python train.py --train_examples=26041 --encoder_mlp_ratio=3 --encoder_fused_qkv=true --text_encoder_parallel_block=false --epochs=22.1 --weight_decay=0.4
Rows from block 6 of the text encoder of a small contrastive audio-text model, named by matrix and row number. Rows with one number belong to one neuron. Each number is 500 + 25 x the weight over its row's rms, rounded and kept within 0 to 999. All counts start at 0. Numbers have three digits each.
After each neuron's rows are labels from the 100 texts, of 14976, where the neuron reaches its highest value: "fires on" is the input token at the peak. Only what is clearly more common there than usual is listed. The data: short read English sentences (LibriTTS-R). In brackets: how many of the 100.
# fc1: MLP up (text_encoder.blocks.6.mlp.fc1.weight, 640x320), inputs 160-319
# fc2: MLP down (text_encoder.blocks.6.mlp.fc2.weight, 320x640, transposed), outputs 160-319

fc1.27:514528460519493482556518469457451519494510518468470493520492510544508515504517488491454499489486461479531544528482475541496484482503472537474437499525529476482503500476516525542484509538418493475470507458462456511529495504500474497502477527518510464461513508518482447512464517514479508477532460454512503507498503553508482505486535533519508500512456460549524502504520477495472524493502520479493449521507490516519533501502522476531504513495504456486482488521486510457489508530463497
fc2.27:488499499495447549492495483532537478522532524500494536472507491486487463510488498504519502525500488488461530508539523464508488510520520490449497524531480483494510524522505468462527519434528513530533460534517480464504504516441551528474527485511447530536449481474523561531482508494541477523456507487505460505500508494502454508524484468491479476513562524472505484499522496506462528496533475560511512481509511495496513525476485528503467468502512523476525513522545495529497470451513514
fires on: "will" (74)

fc1.509:506479521501480524468493505517475517518507519529486528472465520500454482523499479500507512523533466497450489528512525483445487532536457497528472523522502469516433500494500442514484482492477477459492512502471513501449513496473474512496464491478538489491486512503442557479532480493520489504505491483476544490494484500505484494464537528518460511547526502498495549454494513484473498515492503552517481489480527537532508523497494536479484535478520516521500493504527540512547499535522484
fc2.509:506481447458523497509491507447539465524519505543480478493510479498486547498496495481485449487490495540477493507538529492552486439484483533444524475510540540529506517519519530503509479480514477531547492484441504507473528441518536463506553485510508484535500469481484509487527502494507501508505482553527502427487497521505519549449514537449512502481484482538503456510492506504491541540469495487485514480504502455498461444496471489522515491512521441461509497476484496531476532470493502
fires on: "asked" (22); "said" (12); "eyes" (8); "have" (7)

fc1.534:517513490488493474512489491477506491491521500527511555517503478507553460511546488502500513514483436501492506489493483505513518486497515506530516570549484505503486479475485489506519501468519449513489515510507526495503531518515505482458475508505514500494476433489511473507508465539538494514511479559511525499531485532488505548502509477489485493511536508495499538450496506502504527515526502473485507516443473488503517511472516504573480529502479476516521484499518502469462512505493484
fc2.534:540469484462476519516533490518517521461471432486467496538483526510480487529533555520536470512525445511506515553502508502537507551519503484525492509479500490544525482487499487539530475463487508489492480512497483459514465496524471469499476548493501491526472534473436501517511493492511503530483561519493484513478520469522500492483494523479547505493503502528467471523475491475493495476452524504504503479502516475539458459496554551543503492550533507512486489495481536503472483538481477
fires on: "the" (34); "a" (8); "that" (7); "it" (7)

fc1.428:499470452466488479501522481517503479481511502508474476515514496477487526504522481473480518497534492513545468505507507521493525486474476480480528513518518492502516508535503494528542500559444518512467471504499485494524528477530539505507527469552483514512504479503505465466487510538534520544523529526513529516530454515456510495525557512510465494479517521501550510460483475452506487513531465500500525515500492484549515507481451472510467526526498516491529547499503509466481515515496489
fc2.428:475518492528536534493486460503477500496500529524508553500463515502507457512490476483476527499494522474470493571533514484523510458502502472516487533502499474520513493534506492498508512476531491536508469496487470518519535535500433494462489483473499487550497509498514527477536486490455513462484453475484475495452518466519505499459520491525520494534485516484499514464500513553530490459455508499513510532537532504445557497484540476474487499509477479453489460494497486530500523523494497
fires on: "chapter" (58); "told" (10)

fc1.616:446475486508506483518497517481506523509541492477446503558492515441505528527529489472500506505539526495492502484494519509497530479534505495488524494485500489537466501498456471509513488478507514490494496552485500533476474555483539447467498505544468503509507522492475485539475456552475488521457488519505484523506502491514504530485516482466518502464502509483504526520502534486491524481513524489520484505551471528504495467471528537498465495469493496488519490517481483546510521464466524
fc2.616:518440500496507533491455472543487499474456504540537511447482541516468489455492499465488464512522471518520502534501516449482487528489500528507484499510489489474536553497494505480477488506487467548496521485513496483510516467487514561519494518479507489498512473490525493503510522479514535510502515491521513464488508498472524487560525517514464493535538492530549477469543498470481504531507477508478490500509518538477486515501491510466542505528524478524501489488474522447475495495518487
fires on: "he's" (26); "she's" (14)

fc1.347:525495542500503448491492497515514471496513495530485458526546508537503467506439551456458505524513529492526460521490526504503489465481490515502466446492436501518462481477507558521550503509513517484484477519471477478496510532449526527533532511464519508447463465500478528494478465568513492510521512491495451525528512481476503472477525501553499508522487510495505489489514481436468470498527493537444539484551502495470544509502456478509495464505450477488479516473543555514468507497490508
fc2.347:497498513499543539504492510543527540468495472462518515508463493465485520511512525525543491477510462516461532446522498492533541530496492495515538488473499495480545493538492423506470513486523452475472493517488493486509498484537504471456511484472517514528482478505540485535518532462510531492535485525463516489515513501508498517525508539463477486514540477501478493495489529517523477523501517493520469491471459473494482507539521526536526556477575492488520527515476490496475464512494474
fires on: "will" (39); "mrs" (28); "was" (7)

fc1.220:515480537528511554483486505511485518497451496486536454500493494513491494468485434488488468529488444531486534499493471542517498500508517500484473491464535503530467502523519516521474469530485496481465498509489509502493499511493505464518502537458506474494506528488503440520512564495507462470494519476515482511538528465497549494528544482505498470466534514518486484515512523461516467497532532474525499499500514471499452480472540502522489516533482538568498497472521471483471473494486499
fc2.220:456522500484436507534472500540509456540472478519466486476489490510553495497538503527549528494539557523503483497491541507502498523523501484486523484498460489488520495480517474511480541478548535496509534516527493492481490503513520541487509477509505539548484500510476512484480450495488513519533514503474532545509485509505492522493469506529524520523521518465463536487528468543476498518429498480499500493464500511503485522496473540505507472461520465460503522492469507479476512508528514
fires on: "asked" (13); "said" (10)

fc1.52:510518527504493512470532513507505531509501494508522500522482521533492498525533483495505553442533514507478536466497505542524486510481539511477536515491446508481470463499522484485450512474490486510488515460490503526541444493487464513490511526494482475507466458484530480529491458516482514465521512514434531487479506514526507507503523468519494537527504519534467471455481509511521507482501520500495523451486517472494544496529449519483461535512521501503480513498497520501504494499520481
fc2.52:513518463521502478508478510479486483519493506522482519525524484494502518501477509500497468535489547478504486532525486489487501469537464521510468503537529530499566520492499493535495497540497521499519497526554544504510532532487500489518447517539481496521544543541512482462511589494534513533481520496490451512499471490486487533528455534480510498446464505478525522522492523505529525541511496492472471518502442484491495514502515468510509516468474522494489495468474497534487547479535452
fires on: "it" (27); "said" (7); "'" (7); "he" (7)

fc1.525:522489553493473506536518459480535452502506509511472484499499518487479463502466511511517527483496502513526513492503501523543514508484441536538515547518483530474489529494493506470510501499482503509457499504465492509509521516478481476497505500502483473463487474489510443468525510523479492484504462525501478460455476498549489479487458556474480486525475483502483519523522522474530504456484498522538486522482496459491516522460489541529503499508483485499472499491505460487516498462514519
fc2.525:499498526502538493533486490525469509549555476505519465520465483527536498502518475495505513515526483541474492530495501465434478493544512474494513408504492466529491477493491513499478447547539482512518468487526519504513512465500524486476514521448498465500508482529501524526496536518483469504473514509484488541511510506484486513521512511506524471474497503491521481522411525500487497508522493482485499502531495523509502496541488488510495449458475506451468480499496490485519523510472487
fires on: "would" (47); "will" (38); "were" (10)

fc1.178:516510495529527490462516512499480538534578479468477520476560520525539552484517506476495487497456506516508553535490485537554475500486459507524479470501511483502429522540521516525491559543446477507484548469511486507507472506534481470523524526488533496502527518519496508504501503516514507513470517509523490465518489450513509470515523495507473441511513519481511524516503469520491499512484511473489482519480505511522531543508447522474537544491466481485509516473502480529464507519484499
fc2.178:476445468456499494501461500484485485501500523501498483521507486517452477496461497512429515506490535497495496475504549498517492482500510495490503496517493513457555524510487533467469474528525523512530532463505486503493506502487513549500488490552502483512471491506499515504494510519492530522525503474484500525523517512510555523475485489485530492495484507467546482508506514505526507468533481511501484495508457487479499468542521524489469500486513510536471547501518494492533501503542502
fires on: "the" (96)

fc1.297:493471483506519435479548522470475514459529504498523481503496474494473487510483523552507517495499486483511504478488465502540500528515508521494456502521502496515483483548459487476515454517492532516515530498509498467585472519536481464444462498484491471491520491475524491479494477477497533498496511429524522501499497559512475476509532513502483522492494521491486502520449480499492500452521528501476508514504514470484475481483510463545537502529507510490518474463504549526488526487495507
fc2.297:486500563499477559463521547516534524515440527495543506470484516458518505484499492499524453457497541516485494506445469465495508478471525494505506497518550482542510533459480478502472506502472505505499470466488486497496505471514482514487471512489471487496455506513488532523510557501493454500545486498520465509487528465513514496536574501539463479462459502495486510472483509447502492529497505509501498505550504520483501473485515531499491448486469522505520517488526527489532471518501503
fires on: "'" (100)

fc1.51:538509559525460475458479501509459476476458465483471473481475493455482492502499527469512526468535530452509526507507507486502517522523481520500534483463502521516465486511494533498509523540519489481527491503532493489490478481527509474516496496510524513513511531529499475531486460497491482459463464538453488496484515505537548541524508478539532486479535511462454510543508474532490501484530474522482524491500511510480532570471446527520497481465549500499478487501486457536497484489511533
fc2.51:507459472496539520515520502477524506527491516553515536507509547531531477465517495551510485549467473494510511489515485492495501482485516487487473460498498511488516501470489526488507497477520506482518455484501538471489477519532543530488458501508512524499521481497527499500518525455520470503513528465485464492489522509463470472514492484478479538514509498472526509470505500440493517501515470459492483480465486496480505496501489505508524504479510482506495528509460555478502529504472480
fires on: "would" (25); "won't" (13); "what" (10); "will" (7)

fc1.88:506510555499484495549508505449516481487478472513503499518513510470488463547506492478545518519522506512502480547524525507484507500527488497515467502487495540473499483469477501466511501477507528469501512507483486470553498512473509525511519523459503445516506517486447486514512446528513549509535471493539495490514503494522496493546427493487527475514468496523497534502483503505524539553533499466526499508471538515472473524500499515488513539518527463505545530499487477484472520507479519
fc2.88:494463459481509468485517498430508515535492496507482516493440447538478515518531513507473497525524512461514485495504496440489442537484537495483527483510514471508532520571511525487501525562495463512504528485479491510494500475477519505503480525557497479487499515519488506487497493452539471509479536508494508481466472472475495488479543517527513541476502493489499505516497496509499482474508464505468492507466535503512477488530440463508510502507478493503472499523503507495528505471482477
fires on: "am" (34); "my" (26); "great" (8)

fc1.369:488518514470495505492512467479492461500497507497499496466459471510509479456490502483481470505494488492522476537484507452565515511488513523471467493511499535512512514477523501474515516509522488489556488535529487510509496552498492519489474520454508510510486550490466519514431496555522488511454470503469548510480526483495510494510524534507522534497535461509524505515495486516464476480530470502520491513485505562493552485519473507536546477504513467504484518497545512503505478464468456
fc2.369:508476545517446497535483507495499507488469523445496497509434501520514470512485463529519495486488523496527491452483451552492520467451482457542509468526491480507440489467496508485435506506498503493499516500517501511526534497487526516451539462533483519484465484494538546508570501507490479499521522494500498465549502500542485529511492503513471491519479538484461448495531508492497482519455512472489531456477493486521484521509480490464469500510535522503489477480518503478466465514514512
fires on: "will" (83); "won't" (13)

fc1.440:514501494511532467514494494457517540521497485541489536512475498480523494476480495503487498508522503472491442461529502491503519533524500556512545504504527493532505507547547505531517527496520519537474552548514461521457529435535521520475507527496501474499482494458510491496478557475467499499512489526501480442540483485530489496519500448550493494497502472509547523537510501520464494532511526502476489492551510539484486528531490504521477479503489495531513518463545464530471531489496470
fc2.440:528520509464508515510501504538498510491544492497530473488497538498493502526527519527494496496494534466516555516455530520550498485531489526507487488490513511489535498516522501457509487491499442496512470472474534543505449506551542512524483471465499523466540488485504520478505462499549470457486512474484502536455473459502530529496551518521556529468481493490466495508547484508545533461496472523537499459500505492506485462485499532504487524539517479526473503510473542481520501523501518
fires on: "saw" (15)

fc1.74:504499453525510539482493516509506509509493515473543478507495488515475501502526453527476475441481512552544519512472480520455503485482460502504472517475527491436490504507551474449518534506460521518515476507507534501524464492513494483479499504504470521516477497489521479474556509510483485484534454480463473503466458527509489507523496527480464492492507535484484509506457485555519479490535480469490503518506471481497500493493494506524486481525508495423519509479485530474519502483524497
fc2.74:479504509501529477495517425470484503482456500469487500541526513515491509487487513502476553520496521515460529445521457550508478498503493502483485513494537519504506504478481541520492485506507494486508469513465506514456463526496469497465504456471494506514499544507474479468490496483525548482487533493595501552514506481512498520471523457553485500504510455542491563524441503510470487507476506511490490451494496543468497516530517484460504513489466474493521487520468506521460499499531478
fires on: "it" (100)

fc1.115:492481527532491522499483526536536525523506489504497518525451468523513518497507461498512459530486451526479480501529478537525484497488469510493519563539483496454464477508494556492533515515493500514518502480460498505495525522466457489482456517532476483505492527478466467507478495528548456501455478439503514506508444507476504515531549497491496532497498459505476500544445490520516527484535492472529512461453513536515492472480518489474541517506501502510493499464529497472498475534520496
fc2.115:475520481493499495493510523463465462509524518481524502476487509491486474479530574520456528501523517467494493522490476450504484552499519466480497478475507496507527547492503447545440475516497500512493521492501534509510463460539519482528523508532520515489489513508484556477526490495459516470493480582471528449465515496553463526456498536510542516569532531530482522474544513484522518474475507509487472507533490505482521521484509506479467475478509491501510484514484489542498502511500498
fires on: "it" (10); "right" (8); "back" (7)

fc1.23:532503497503479481506520468496501493516533539476485452503489433532495524451492521515505502485479544460485511505511467504478519508496520521527481483512508502474519505533506494494500519489472465531546491534483490480453480497519495489514486485535490487470486543444510492483479470545500523484483486501490498499487526524467519528503491504483494554489458487457502495517534538516469481479538475493487473438489483468467509526507495513500519491509546528503510494519531519459476503538517545
fc2.23:505477511483492497475469528517464506532510515534549505464516523531526475501512541505514523517504494512528534518514534496502518531495451520499503515467487481538517516509532498471495531495505483493463520457500511515520568506503483498475506485537465527521524513509509464486506519511530496515509497493536508503496522494471464496544483526487517525555531470483480474466503457498480490490492508481514497552524488490540512471541482472472444482520514500485523496483519512461467498478550501
fires on: "was" (15); "what" (11); "will" (9); "were" (7)

fc1.132:473503516511530477506490502532488488484501471485522484474512456534515483527482457478528473530490456525491488525475471537520524493536464490498488499500493527491501517510523503504535524497519457486506523534514482530485518542491508526486510508432490467482536561535522490465480474457535486493532491459521529482512530484501504502508459543541489444485502517461480552535501481482497499476535489494487518521546501483543512478488477531506483503512500480491492472477530504465494494475500485
fc2.132:475520486456495466513480499480476463506541516488492471533515508508474498495541531498529458516536520468522506472526541535522533481508517491481463493517440499468484542493460467492495507531507508486489477513459487474543467497493468508488481545485485532541459481524481503454538480573493544501490521534520465491446478478509498467536478447482492512479506509482520482523486529501497457473514497470525482544503500507482464511500493517475472482529474545503496518476490467505515549479509483
fires on: "have" (13); "had" (12); "he" (12); "i" (7)

fc1.570:520502495487523542496498479555505486493517473491519506507512492491479491493529499494488454519464433530471470523466500511488554493474495481507448462508507495517471528552479506502463446487536481477516519518502479581521487495524520495496494502503510507532507501512463506515467505501501513487506494492485488488533462453502513506493501504499543520519542507516501504496526486477534428484516458456506473482508431503501493462523479505517502470520510483536465524487486492450487530486522471
fc2.570:500489472547458511541490484482513501506489479548494564506497480518507529485424460488476507437503479480490477504521472488528495521522556527529471505486475497442497501528516477492489539550483499501527482523530543472490517503487484482516498507471494490480478466489512521500523473513495490513502505502513491516501502470541500486513537523530508485465519525466473524506495470495445463494472536485512522531455492532494493515488529548485484515488484492485481493504531473543541481515484489
fires on: "the" (44); "did" (33); "do" (16)

fc1.53:502510478518503432479553482484445509526447495515466537532450503496465524482531497518503475500491487486489555550508491519511504508515525494526476506538531482540503538522487514494506477480502543472488509490481492443483518532518488443485528532456554527492479487517498509538508524505496511525528429491504550500480491501542548498518545491521541502537491515501502485497522507526513465512467514447501498489490538498511556506512470460489515473503459483510503500469520465495487480475471562
fc2.53:523493506454440518539467511510492507516546506490521479493498503513490468542461465512520549473532533515503487501469494494496507541465473568471505492482510522464475524497506498477468513508543442495493500520498512498582500512515472514500473500500462499497465501453496482486489485557513469468489514503505471526506525510493453499506497525472504529488494483514485496521454514477481483490527508554513525531478515487542482531455556524509502550499501538480517504517471493485508549500527414
fires on: "was" (42)

fc1.552:482485484501511495527492518503482456428537494526463501522485536506478533506489502506508525485536532508508514517517511488516553559477497463482514510465453484539493533518431481502487514461471491497501501524486481459492538483502463430554493473535503508512494520501493523506493508531464532546524498488492524490503510515487511512479460479511491480505445497536477496482520502509477496509529526509512471482523470503509471481513514506462517539496503546469508505514519482502488477501442528
fc2.552:502536525496529508453489505480498538500446516487509527515482464482528477513494524473474537517515503473495460469461526519462501525506474503550501469531482485485502487506511530495514512491493510485463518476521531486492515460486551567523511538509451519508485473540496510532499534519489495510509506484494502479510491508490448500515497481510512497469505532455549494538516525521486481507508464511461504538539480523477484513523462467459559491516499482550499474483485554523441539469511509
fires on: "asked" (10); "half" (7); "how" (7)

fc1.333:501490505503479512488527504501527540508456516505518515533511508558480527520462565552497533459436462494484500531494508459470498487535472459517518504552458522497471544510512494490519474516495505513491534505533462535498529506518486501477483480474502535488569486483541481505463499499501488441515482537522528476481531495476478481485521466490523490499468500476513510454490536467494532480500521514520466514498521514514496496503465524515500523501487526479498470515498497523496464499524523
fc2.333:457528502500517484487502514505528517471502506523503496452516491493528513493514511507524460535526529494513518476532516523470473478522480511486513508477504480495531502533509523526501453532523528534544504533466522530472516481552505481443524443500520470490513495493474547524490542548488510506496520492490523515532493518479450499469496486533471440454497495474530505544466496475495525519512491514475512516487510511508518496488542527496510454515577504515492553491525498527473485533464481
fires on: "'" (54); "a" (46)

fc1.593:489530477475555531555501453470507491501469485481482450435496512479540492506502441520478537499538483540498510519489519485489504486494537495457525468492455480517514471485518466497462533491510472514479508488480511477483461512484503465497455467459484520510495500488519466513497515521527513530464518480483504510478521438511487483451496495517502513525519508519498454484475518500483482564531501470529531489501451489516494531519479511465528465499476492488495475514495518499456496494507499
fc2.593:482480486490500511484524520483460524490514499523497502523495502533454536508489497514517522497499517549493500491516474476536466478537492511530509535476526514452531521506494500456491467492514482493555512496467474503505486484475519493517478500551512491490527500534509464536484473492482511458515469518518523515470471558491456468497485480498479453491478466478469511493554440493486505513454523502521488530492511523500521527477531528509468487505569508543500485491497480521563488507486488
fires on: "the" (18); "you" (14); "with" (7)

fc1.300:538521476439470512513533524504495522456506491469511494458491511493494464512495485487500542507504500519505517525552477509541532509541509534481527532470470493508500471541575506527483500545500478501496489475539514533496492536524516473537498510509509493532513517513526542472475508495490481513497518478494547471483515497506516527489525516510470463489525517514512500494527527496528460472512507464551475480523506538524496547510469557531456495517471495494486496500480506531494490470499486
fc2.300:493498501545512504491472480450539510496510493529527533544526502527561521468534529515514485514523467508500460446503485499512509476508475482481522520507551522516518494471477497485484478489488485492485540499483486467528503485500508518493533456508508549483465498527452511524517485476511473515491495565526476550485510516482470509510502513507530538480519470532484495511521476486489507510506505535511533514511484503536534475507517498485547501469523500497486489486497530464495500527467549
fires on: "saw" (40); "therefore" (9)

fc1.559:537531477446504500520514547492497534492483513509501538521487508508465475506472480535455512505546484475517500496509506554509480510503506486506569508482518501498452510491510515517489482502487556524501516488478472503527488512495500527538491522471485469505464530458495487526525551557514509489477590486550560462491532534512549475514508511488505474506507510485494523532535483495523515499506509504564482474485527519515497504501510517494498521489485526468515529446505481467483474519515512
fc2.559:522483483531548508483500483496504453502511537456496523509487485532523484472481494458491490439521559521488481560472496491490533503481515559507496516522462501505554482498519509515512504521471455522543489487512509497452480509493516504515501475527490519478526461512496515458439440461469502448466494510491458484449501483530474527467487480493481498503496531497456540487516497483472501478465494503449497500531516472512480474490536478488459493527509487539538488525564501513477489497510450
fires on: "am" (70); "an" (27)

fc1.171:524480488527480502537510514530475500558504514498457482466516513484519531503478479465507522482469506537508526478551508506494505497487513509515510524484525526545487472481510509494473551519522535471524525469484508528467495514537493471519549492477505483502515501550561479524508520502543490492494465538487482500529482499534537495470531460507515520471481536487483518533561512447545459487475527511502506465520520503502535497507511491512466498469446468447515538537486479488485528476498501
fc2.171:507538467493510490492485555506518465521495528508554486504513454530483494504528517483519446506503536437506506515494516499505451508537523511521483509538496468513501519541515515520521489529504522530519520521487501487528486489488499519479467498474517521516451528475484480486465527522523486478443470484514493513485510489479539527465494482477495542543455452514456488506465521533490509497478512488529507548509441536493520511462480491495515530513497527504514508523513520471499477487514494
fires on: "chapter" (57); "can't" (8)

fc1.503:540506517517493527502457500501507478523529536499533511516521524508523507516489498514530535453476477500531477506477516504498539491503427473514477539478483494526488526511513549513485511507490508502522521534457495480507484483490513510541529507462516493527485481504497476513504500482483511440504476494426519534463482479476484472531536543539501465490500499509472512504485553503468512554513533532505558508474425512506523467485498470513505518500478460460516482512504491543505514519535506
fc2.503:478477478485539516481535458496445482496453477477458490529493480508497478466488496532502471485483507512542519507535490496460509503512544498497529467454537540493469512493463486504503502487517489501530469484502458518486464509537509577478478503521540499479519505490490480513501514513509499560540560486505415527489498511516532502525463528479476515502479484491528500497533490494521513484498475488484429487492524494448490534520519499478487517498505514520473500526495527510497434510489535
fires on: "it" (100)

fc1.173:517516467505513516473520510458527487555498517496504472469494519501538501435500479535490557546476497474516517545494496509500522469546493459515504433497476504538485524512530498533502526501487488490482471515499453495473490516503483516457523480536543496547491465466489426483519484488492515513460487482510488472455496497464491517515528497461489452464559495487490529497464518509512510554489526489559491514490547484532491448509499470501492502513526498475464515489501429492483498492477497
fc2.173:481541559472463547533498476496484510527484547493528501519529539510517526539514512494482502491454501523475475517494537507519527475496484478502552558515518521508481495522474468480484544495506462526486527499505474478514530470513495486513493535456480511459492487530484525494509507516519464496499511487489537553534525499485514498495468512557504538534493505488476473449544458479477542490485515520444464458497448487489502532504533496515545527517476490492549490492487545494541508520561493
fires on: "have" (11); "had" (10); "dick" (7); "did" (7)

fc1.624:523455544520471485517508495536525474501485483503505508469460457447531506513498487529503469511462455467519501474482537485503512471562473446528514502498489507512508505530517512510515492491501486470520498518541478484533525494526498497541447479498480504454526459501478516478451498521459537509530479476503474496486472472516495515523535499473484500544501502469530505534469456480506471457482460491496490510522522500508527477469467454497510517486470463508508538480463489444496493512463537
fc2.624:461556452506513493527500506488460531544496534532524450510507486536474513483527523483464500516485484507492497510498500521523499474493550524464477494503469503478546493477501450464510504497533483525521484435471508508492490469501467521462530503515508497507556530476517481496561488480518484485483514484504535480463525477509513495484515507513486502466541457504470489539526508531460512497525528522484518499474520517471496519497497572490482514505538507512475500498547505526529499510525497
fires on: "the" (51); "do" (23); "little" (11)

fc1.511:487481505554476471487443488489551509499535497537471492503516458496484519470535535514480507506543552485461522491474441500504478493465542455507504541505514513507524493501469509496521514515528541461452479483519512483470516489486503558542510510454498565571518504531530517497552514494514515521525505496526537496508510488446501522509510481490534492495517559475515502505489508463482461519490499533541526482491468501519459491502494513485492458504514519541480495522507493527474538501531498
fc2.511:507490488501485505515506509505455521508444515502457527521513536499484512533496479492476523475486469488499492525512500486487522509503454489528481500512501527524518553509537480484477519496510506492496507476492476495490500482489517473487506462500497489537485529518480473496510482508478443518498495525464475486550524491493522528488478503533523530472499447518507503494496480501503480494477481457453494533519549524560494478494539463460513519518450512493509531521497481502520481480508577
fires on: "chapter" (58); "can't" (9)

fc1.134:477513496493513505509478528495526531496474517491545505504529498507506511546482511525504478516517538498535478500512540520500459499510526528521492521502485542492536502489467486489552486547504502513520533494477492532510519476500469537483500499500496533526493489494504456512493465519477503501510511534505477488467459526506492496485501502518537504477533498442516534533490521492461504471503504542483456513499511492521511534506511511506492534509450491485497512470492538549494528439496501
fc2.134:584503521472513496467516463483486472506537500520488510501498496472484493466483480509487513500496471499503531502526500498512516489536520505531500477508514476506473481486534505485470490485514488518506482474480515505496488447543503536523480525529532513496523462495469522484556517453490487482493484491470483504497509451459503450484523474532503495450510501506518505497527510504494486564472542468479517487478502544459493504531464488476511516520517492494515533541486494477514493525489482
fires on: "it" (67); "he" (10); "get" (7)

fc1.353:515507474485540467469488490502476506469462479493460516502451519549506540517458505474466498469513487514471507500452506500492461504483525520504509494512486520526467496532545501553509512485475489527476476475506443493498496533538495461512503503521490475491480489526444505522488483491461503483469516516478484536514514513491525500500561523535523510514510473486468439474536443520485505496489482481507506486511454504511514560512474558485532505481475527540510483525494515467501482503493477
fc2.353:497485511509435508531508528494533514497555515487545479499521493474484486473473486523525481502457492446551472519539523476521541487491466505490472527529512486472483509505462505476473473486510516497518532509495530489500505505470529496455438523515497511528503491461534460472483520487529520462497497472492497483472490502515471469466485497483476514491493515514539553540521500491534492542528536523499465511502511503494520457473505478501497519490535486468484534484483466540485528500478481
fires on: "will" (41); "want" (20); "long" (11); "what" (9)

fc1.550:530491457493497482481493527477493507554481508523484475488520484515549477473507540471492541499527473522431517483480516519514503488494470473506484503493480502487482515481509494525490491497474493530498500488501509495492555500484527512541554511504488519519513526536483440534496515507483463467464528523462521495509456476522487508500504468511489502521505540503451504490526474491503492458481459503480535528505507524542550516484496497530464526504507476497550518485486538484490479536492473
fc2.550:475518512484511530478504454544513508504516520495494506517501499519464501533504481486474467487517498509492452502507534497546496505497553539558509478508505459504498486464479489473529496489520501463514522558514506496490486486501462475475531518516472551485506491500507543436495499481487503515459488494528461490484505520490516485497497487488522501505492474503504526526459494466454511500542497502505471478520539554484483474481517479460525499491506496465533466536508484491477486492520497
fires on: "yes" (83)

fc1.92:475466542472489457524481489494471513489515440543536500518525529493502485496488522525443505498490525490487454499509481512555515512468492531531461529501529518514518478448496488464533488497525521517536502493507486478495548478490479492550536519438498496543502469468501484480480525527513500444493510501508478505475523497486472489518445519497487498503493477505493456532487514513486509533500472547484470445463501516502470457523526568503480487519483466472487545492512493486501493541504512
fc2.92:516481495466521507474508476565516497540521535460491513506453499525486501530502511533528521512551500498530536467483547501476500527486510471517538507493458480503545493530511513479496550474471489470512496509496525520478478511507542518458518519502495454490460493487487523531516532491476520529482500521502487518488466514509525511524530501524496513443476474462475555471505504508528476524508511483510505537525514514467466498469465537549482502528461475488478451532502481508496524473513486
fires on: "'" (100)

fc1.33:454519512548464454510497519523503502474474534488500552499494531484478499478475508455513524485524544460518521497488526522532500455476505481503525511434533503521502507448471487499527494525518485459523485513469446527529544521495528439534533503502525479524500468506442475502465521517482515505525521466502497481545533501490474485515522518499481465478470517501511503467547518491451505497492540476483514485490526501515516525445445520507529505490486474506510535474505479542485487525526478
fc2.33:526461518479570524488487473491527469515463491561497494495500502519478469486501484470450504496486511529494513499509514492518437555513484477478450488550462510480503473501519533474510479461497504497485492479518547489450470489499456507490467496500508475495554475504540482504497466498477461513480503517535494504426508496497528464492483513541498518522510472494484501472454457497490482490467451525497509541501524461484467495498527514500493504526464517491503492564512555474490527499452488
fires on: "have" (72); "as" (7)

fc1.407:472506499529525478512508482503456532489463520472501510536487521540516512492471536517504567474498494504524516496480501489525511490527543530504483492508451495487523510504515452469521470538502484503455479504562492499469510509510489520516478483494510477504468551517526449533492496526511532540495456532500565486517464463502510490494488496487501501482505512539515478528502515451464501495514539450541508474490556491501516515550532506515510462489499510531513509488466510461470511537514499
fc2.407:505518545475452499476505506532508477539460513488529511478510499478476510512497494515514482506515489521570519478494487470519454481550499498552480497483463483479488509503520498527468478474499522495527476477472504543505553500464485508492496503497495530455517513489495463503461511503443524546480450523492494488512471494528514525509509464514491481513514487478486504478470496475469449501508499506539528510514480472494510498484497477481520479514527537460565500528552532501520529490507534
fires on: "was" (88); "who's" (8)

fc1.527:522493531499507551502501470501480519529496461493512512517476494474508524477492516520478498525506492501476527501476533512531476494502509495505529536489497515528534498490474543481477485461521522494545526500465519494502484509467498458482494540502483541506532479514510504504486468498521524560560486526459492473527523543528476510520507498519527489536487487522470530510493470478458476495479462471492475468498488474476455485500487539506502483465488540528493471561469488519449490490512468
fc2.527:526521482490515456507506514477513509489519504483476496468500518511479478520533463516531513470510491475513460518516462492467484471470493518509532505535497504532484519526511486500506520533514465503459501509508484506515488468485490514504475485506533465496458502464487491506488499497472497475461518458509526532486501520500538572463509498546466528455535515495489499485498526514503527530486506527497505507475547510508509485516506455470527471498514442517520521438553465469539491514515492
fires on: "have" (40); "i" (28); "yes" (13); "asked" (9)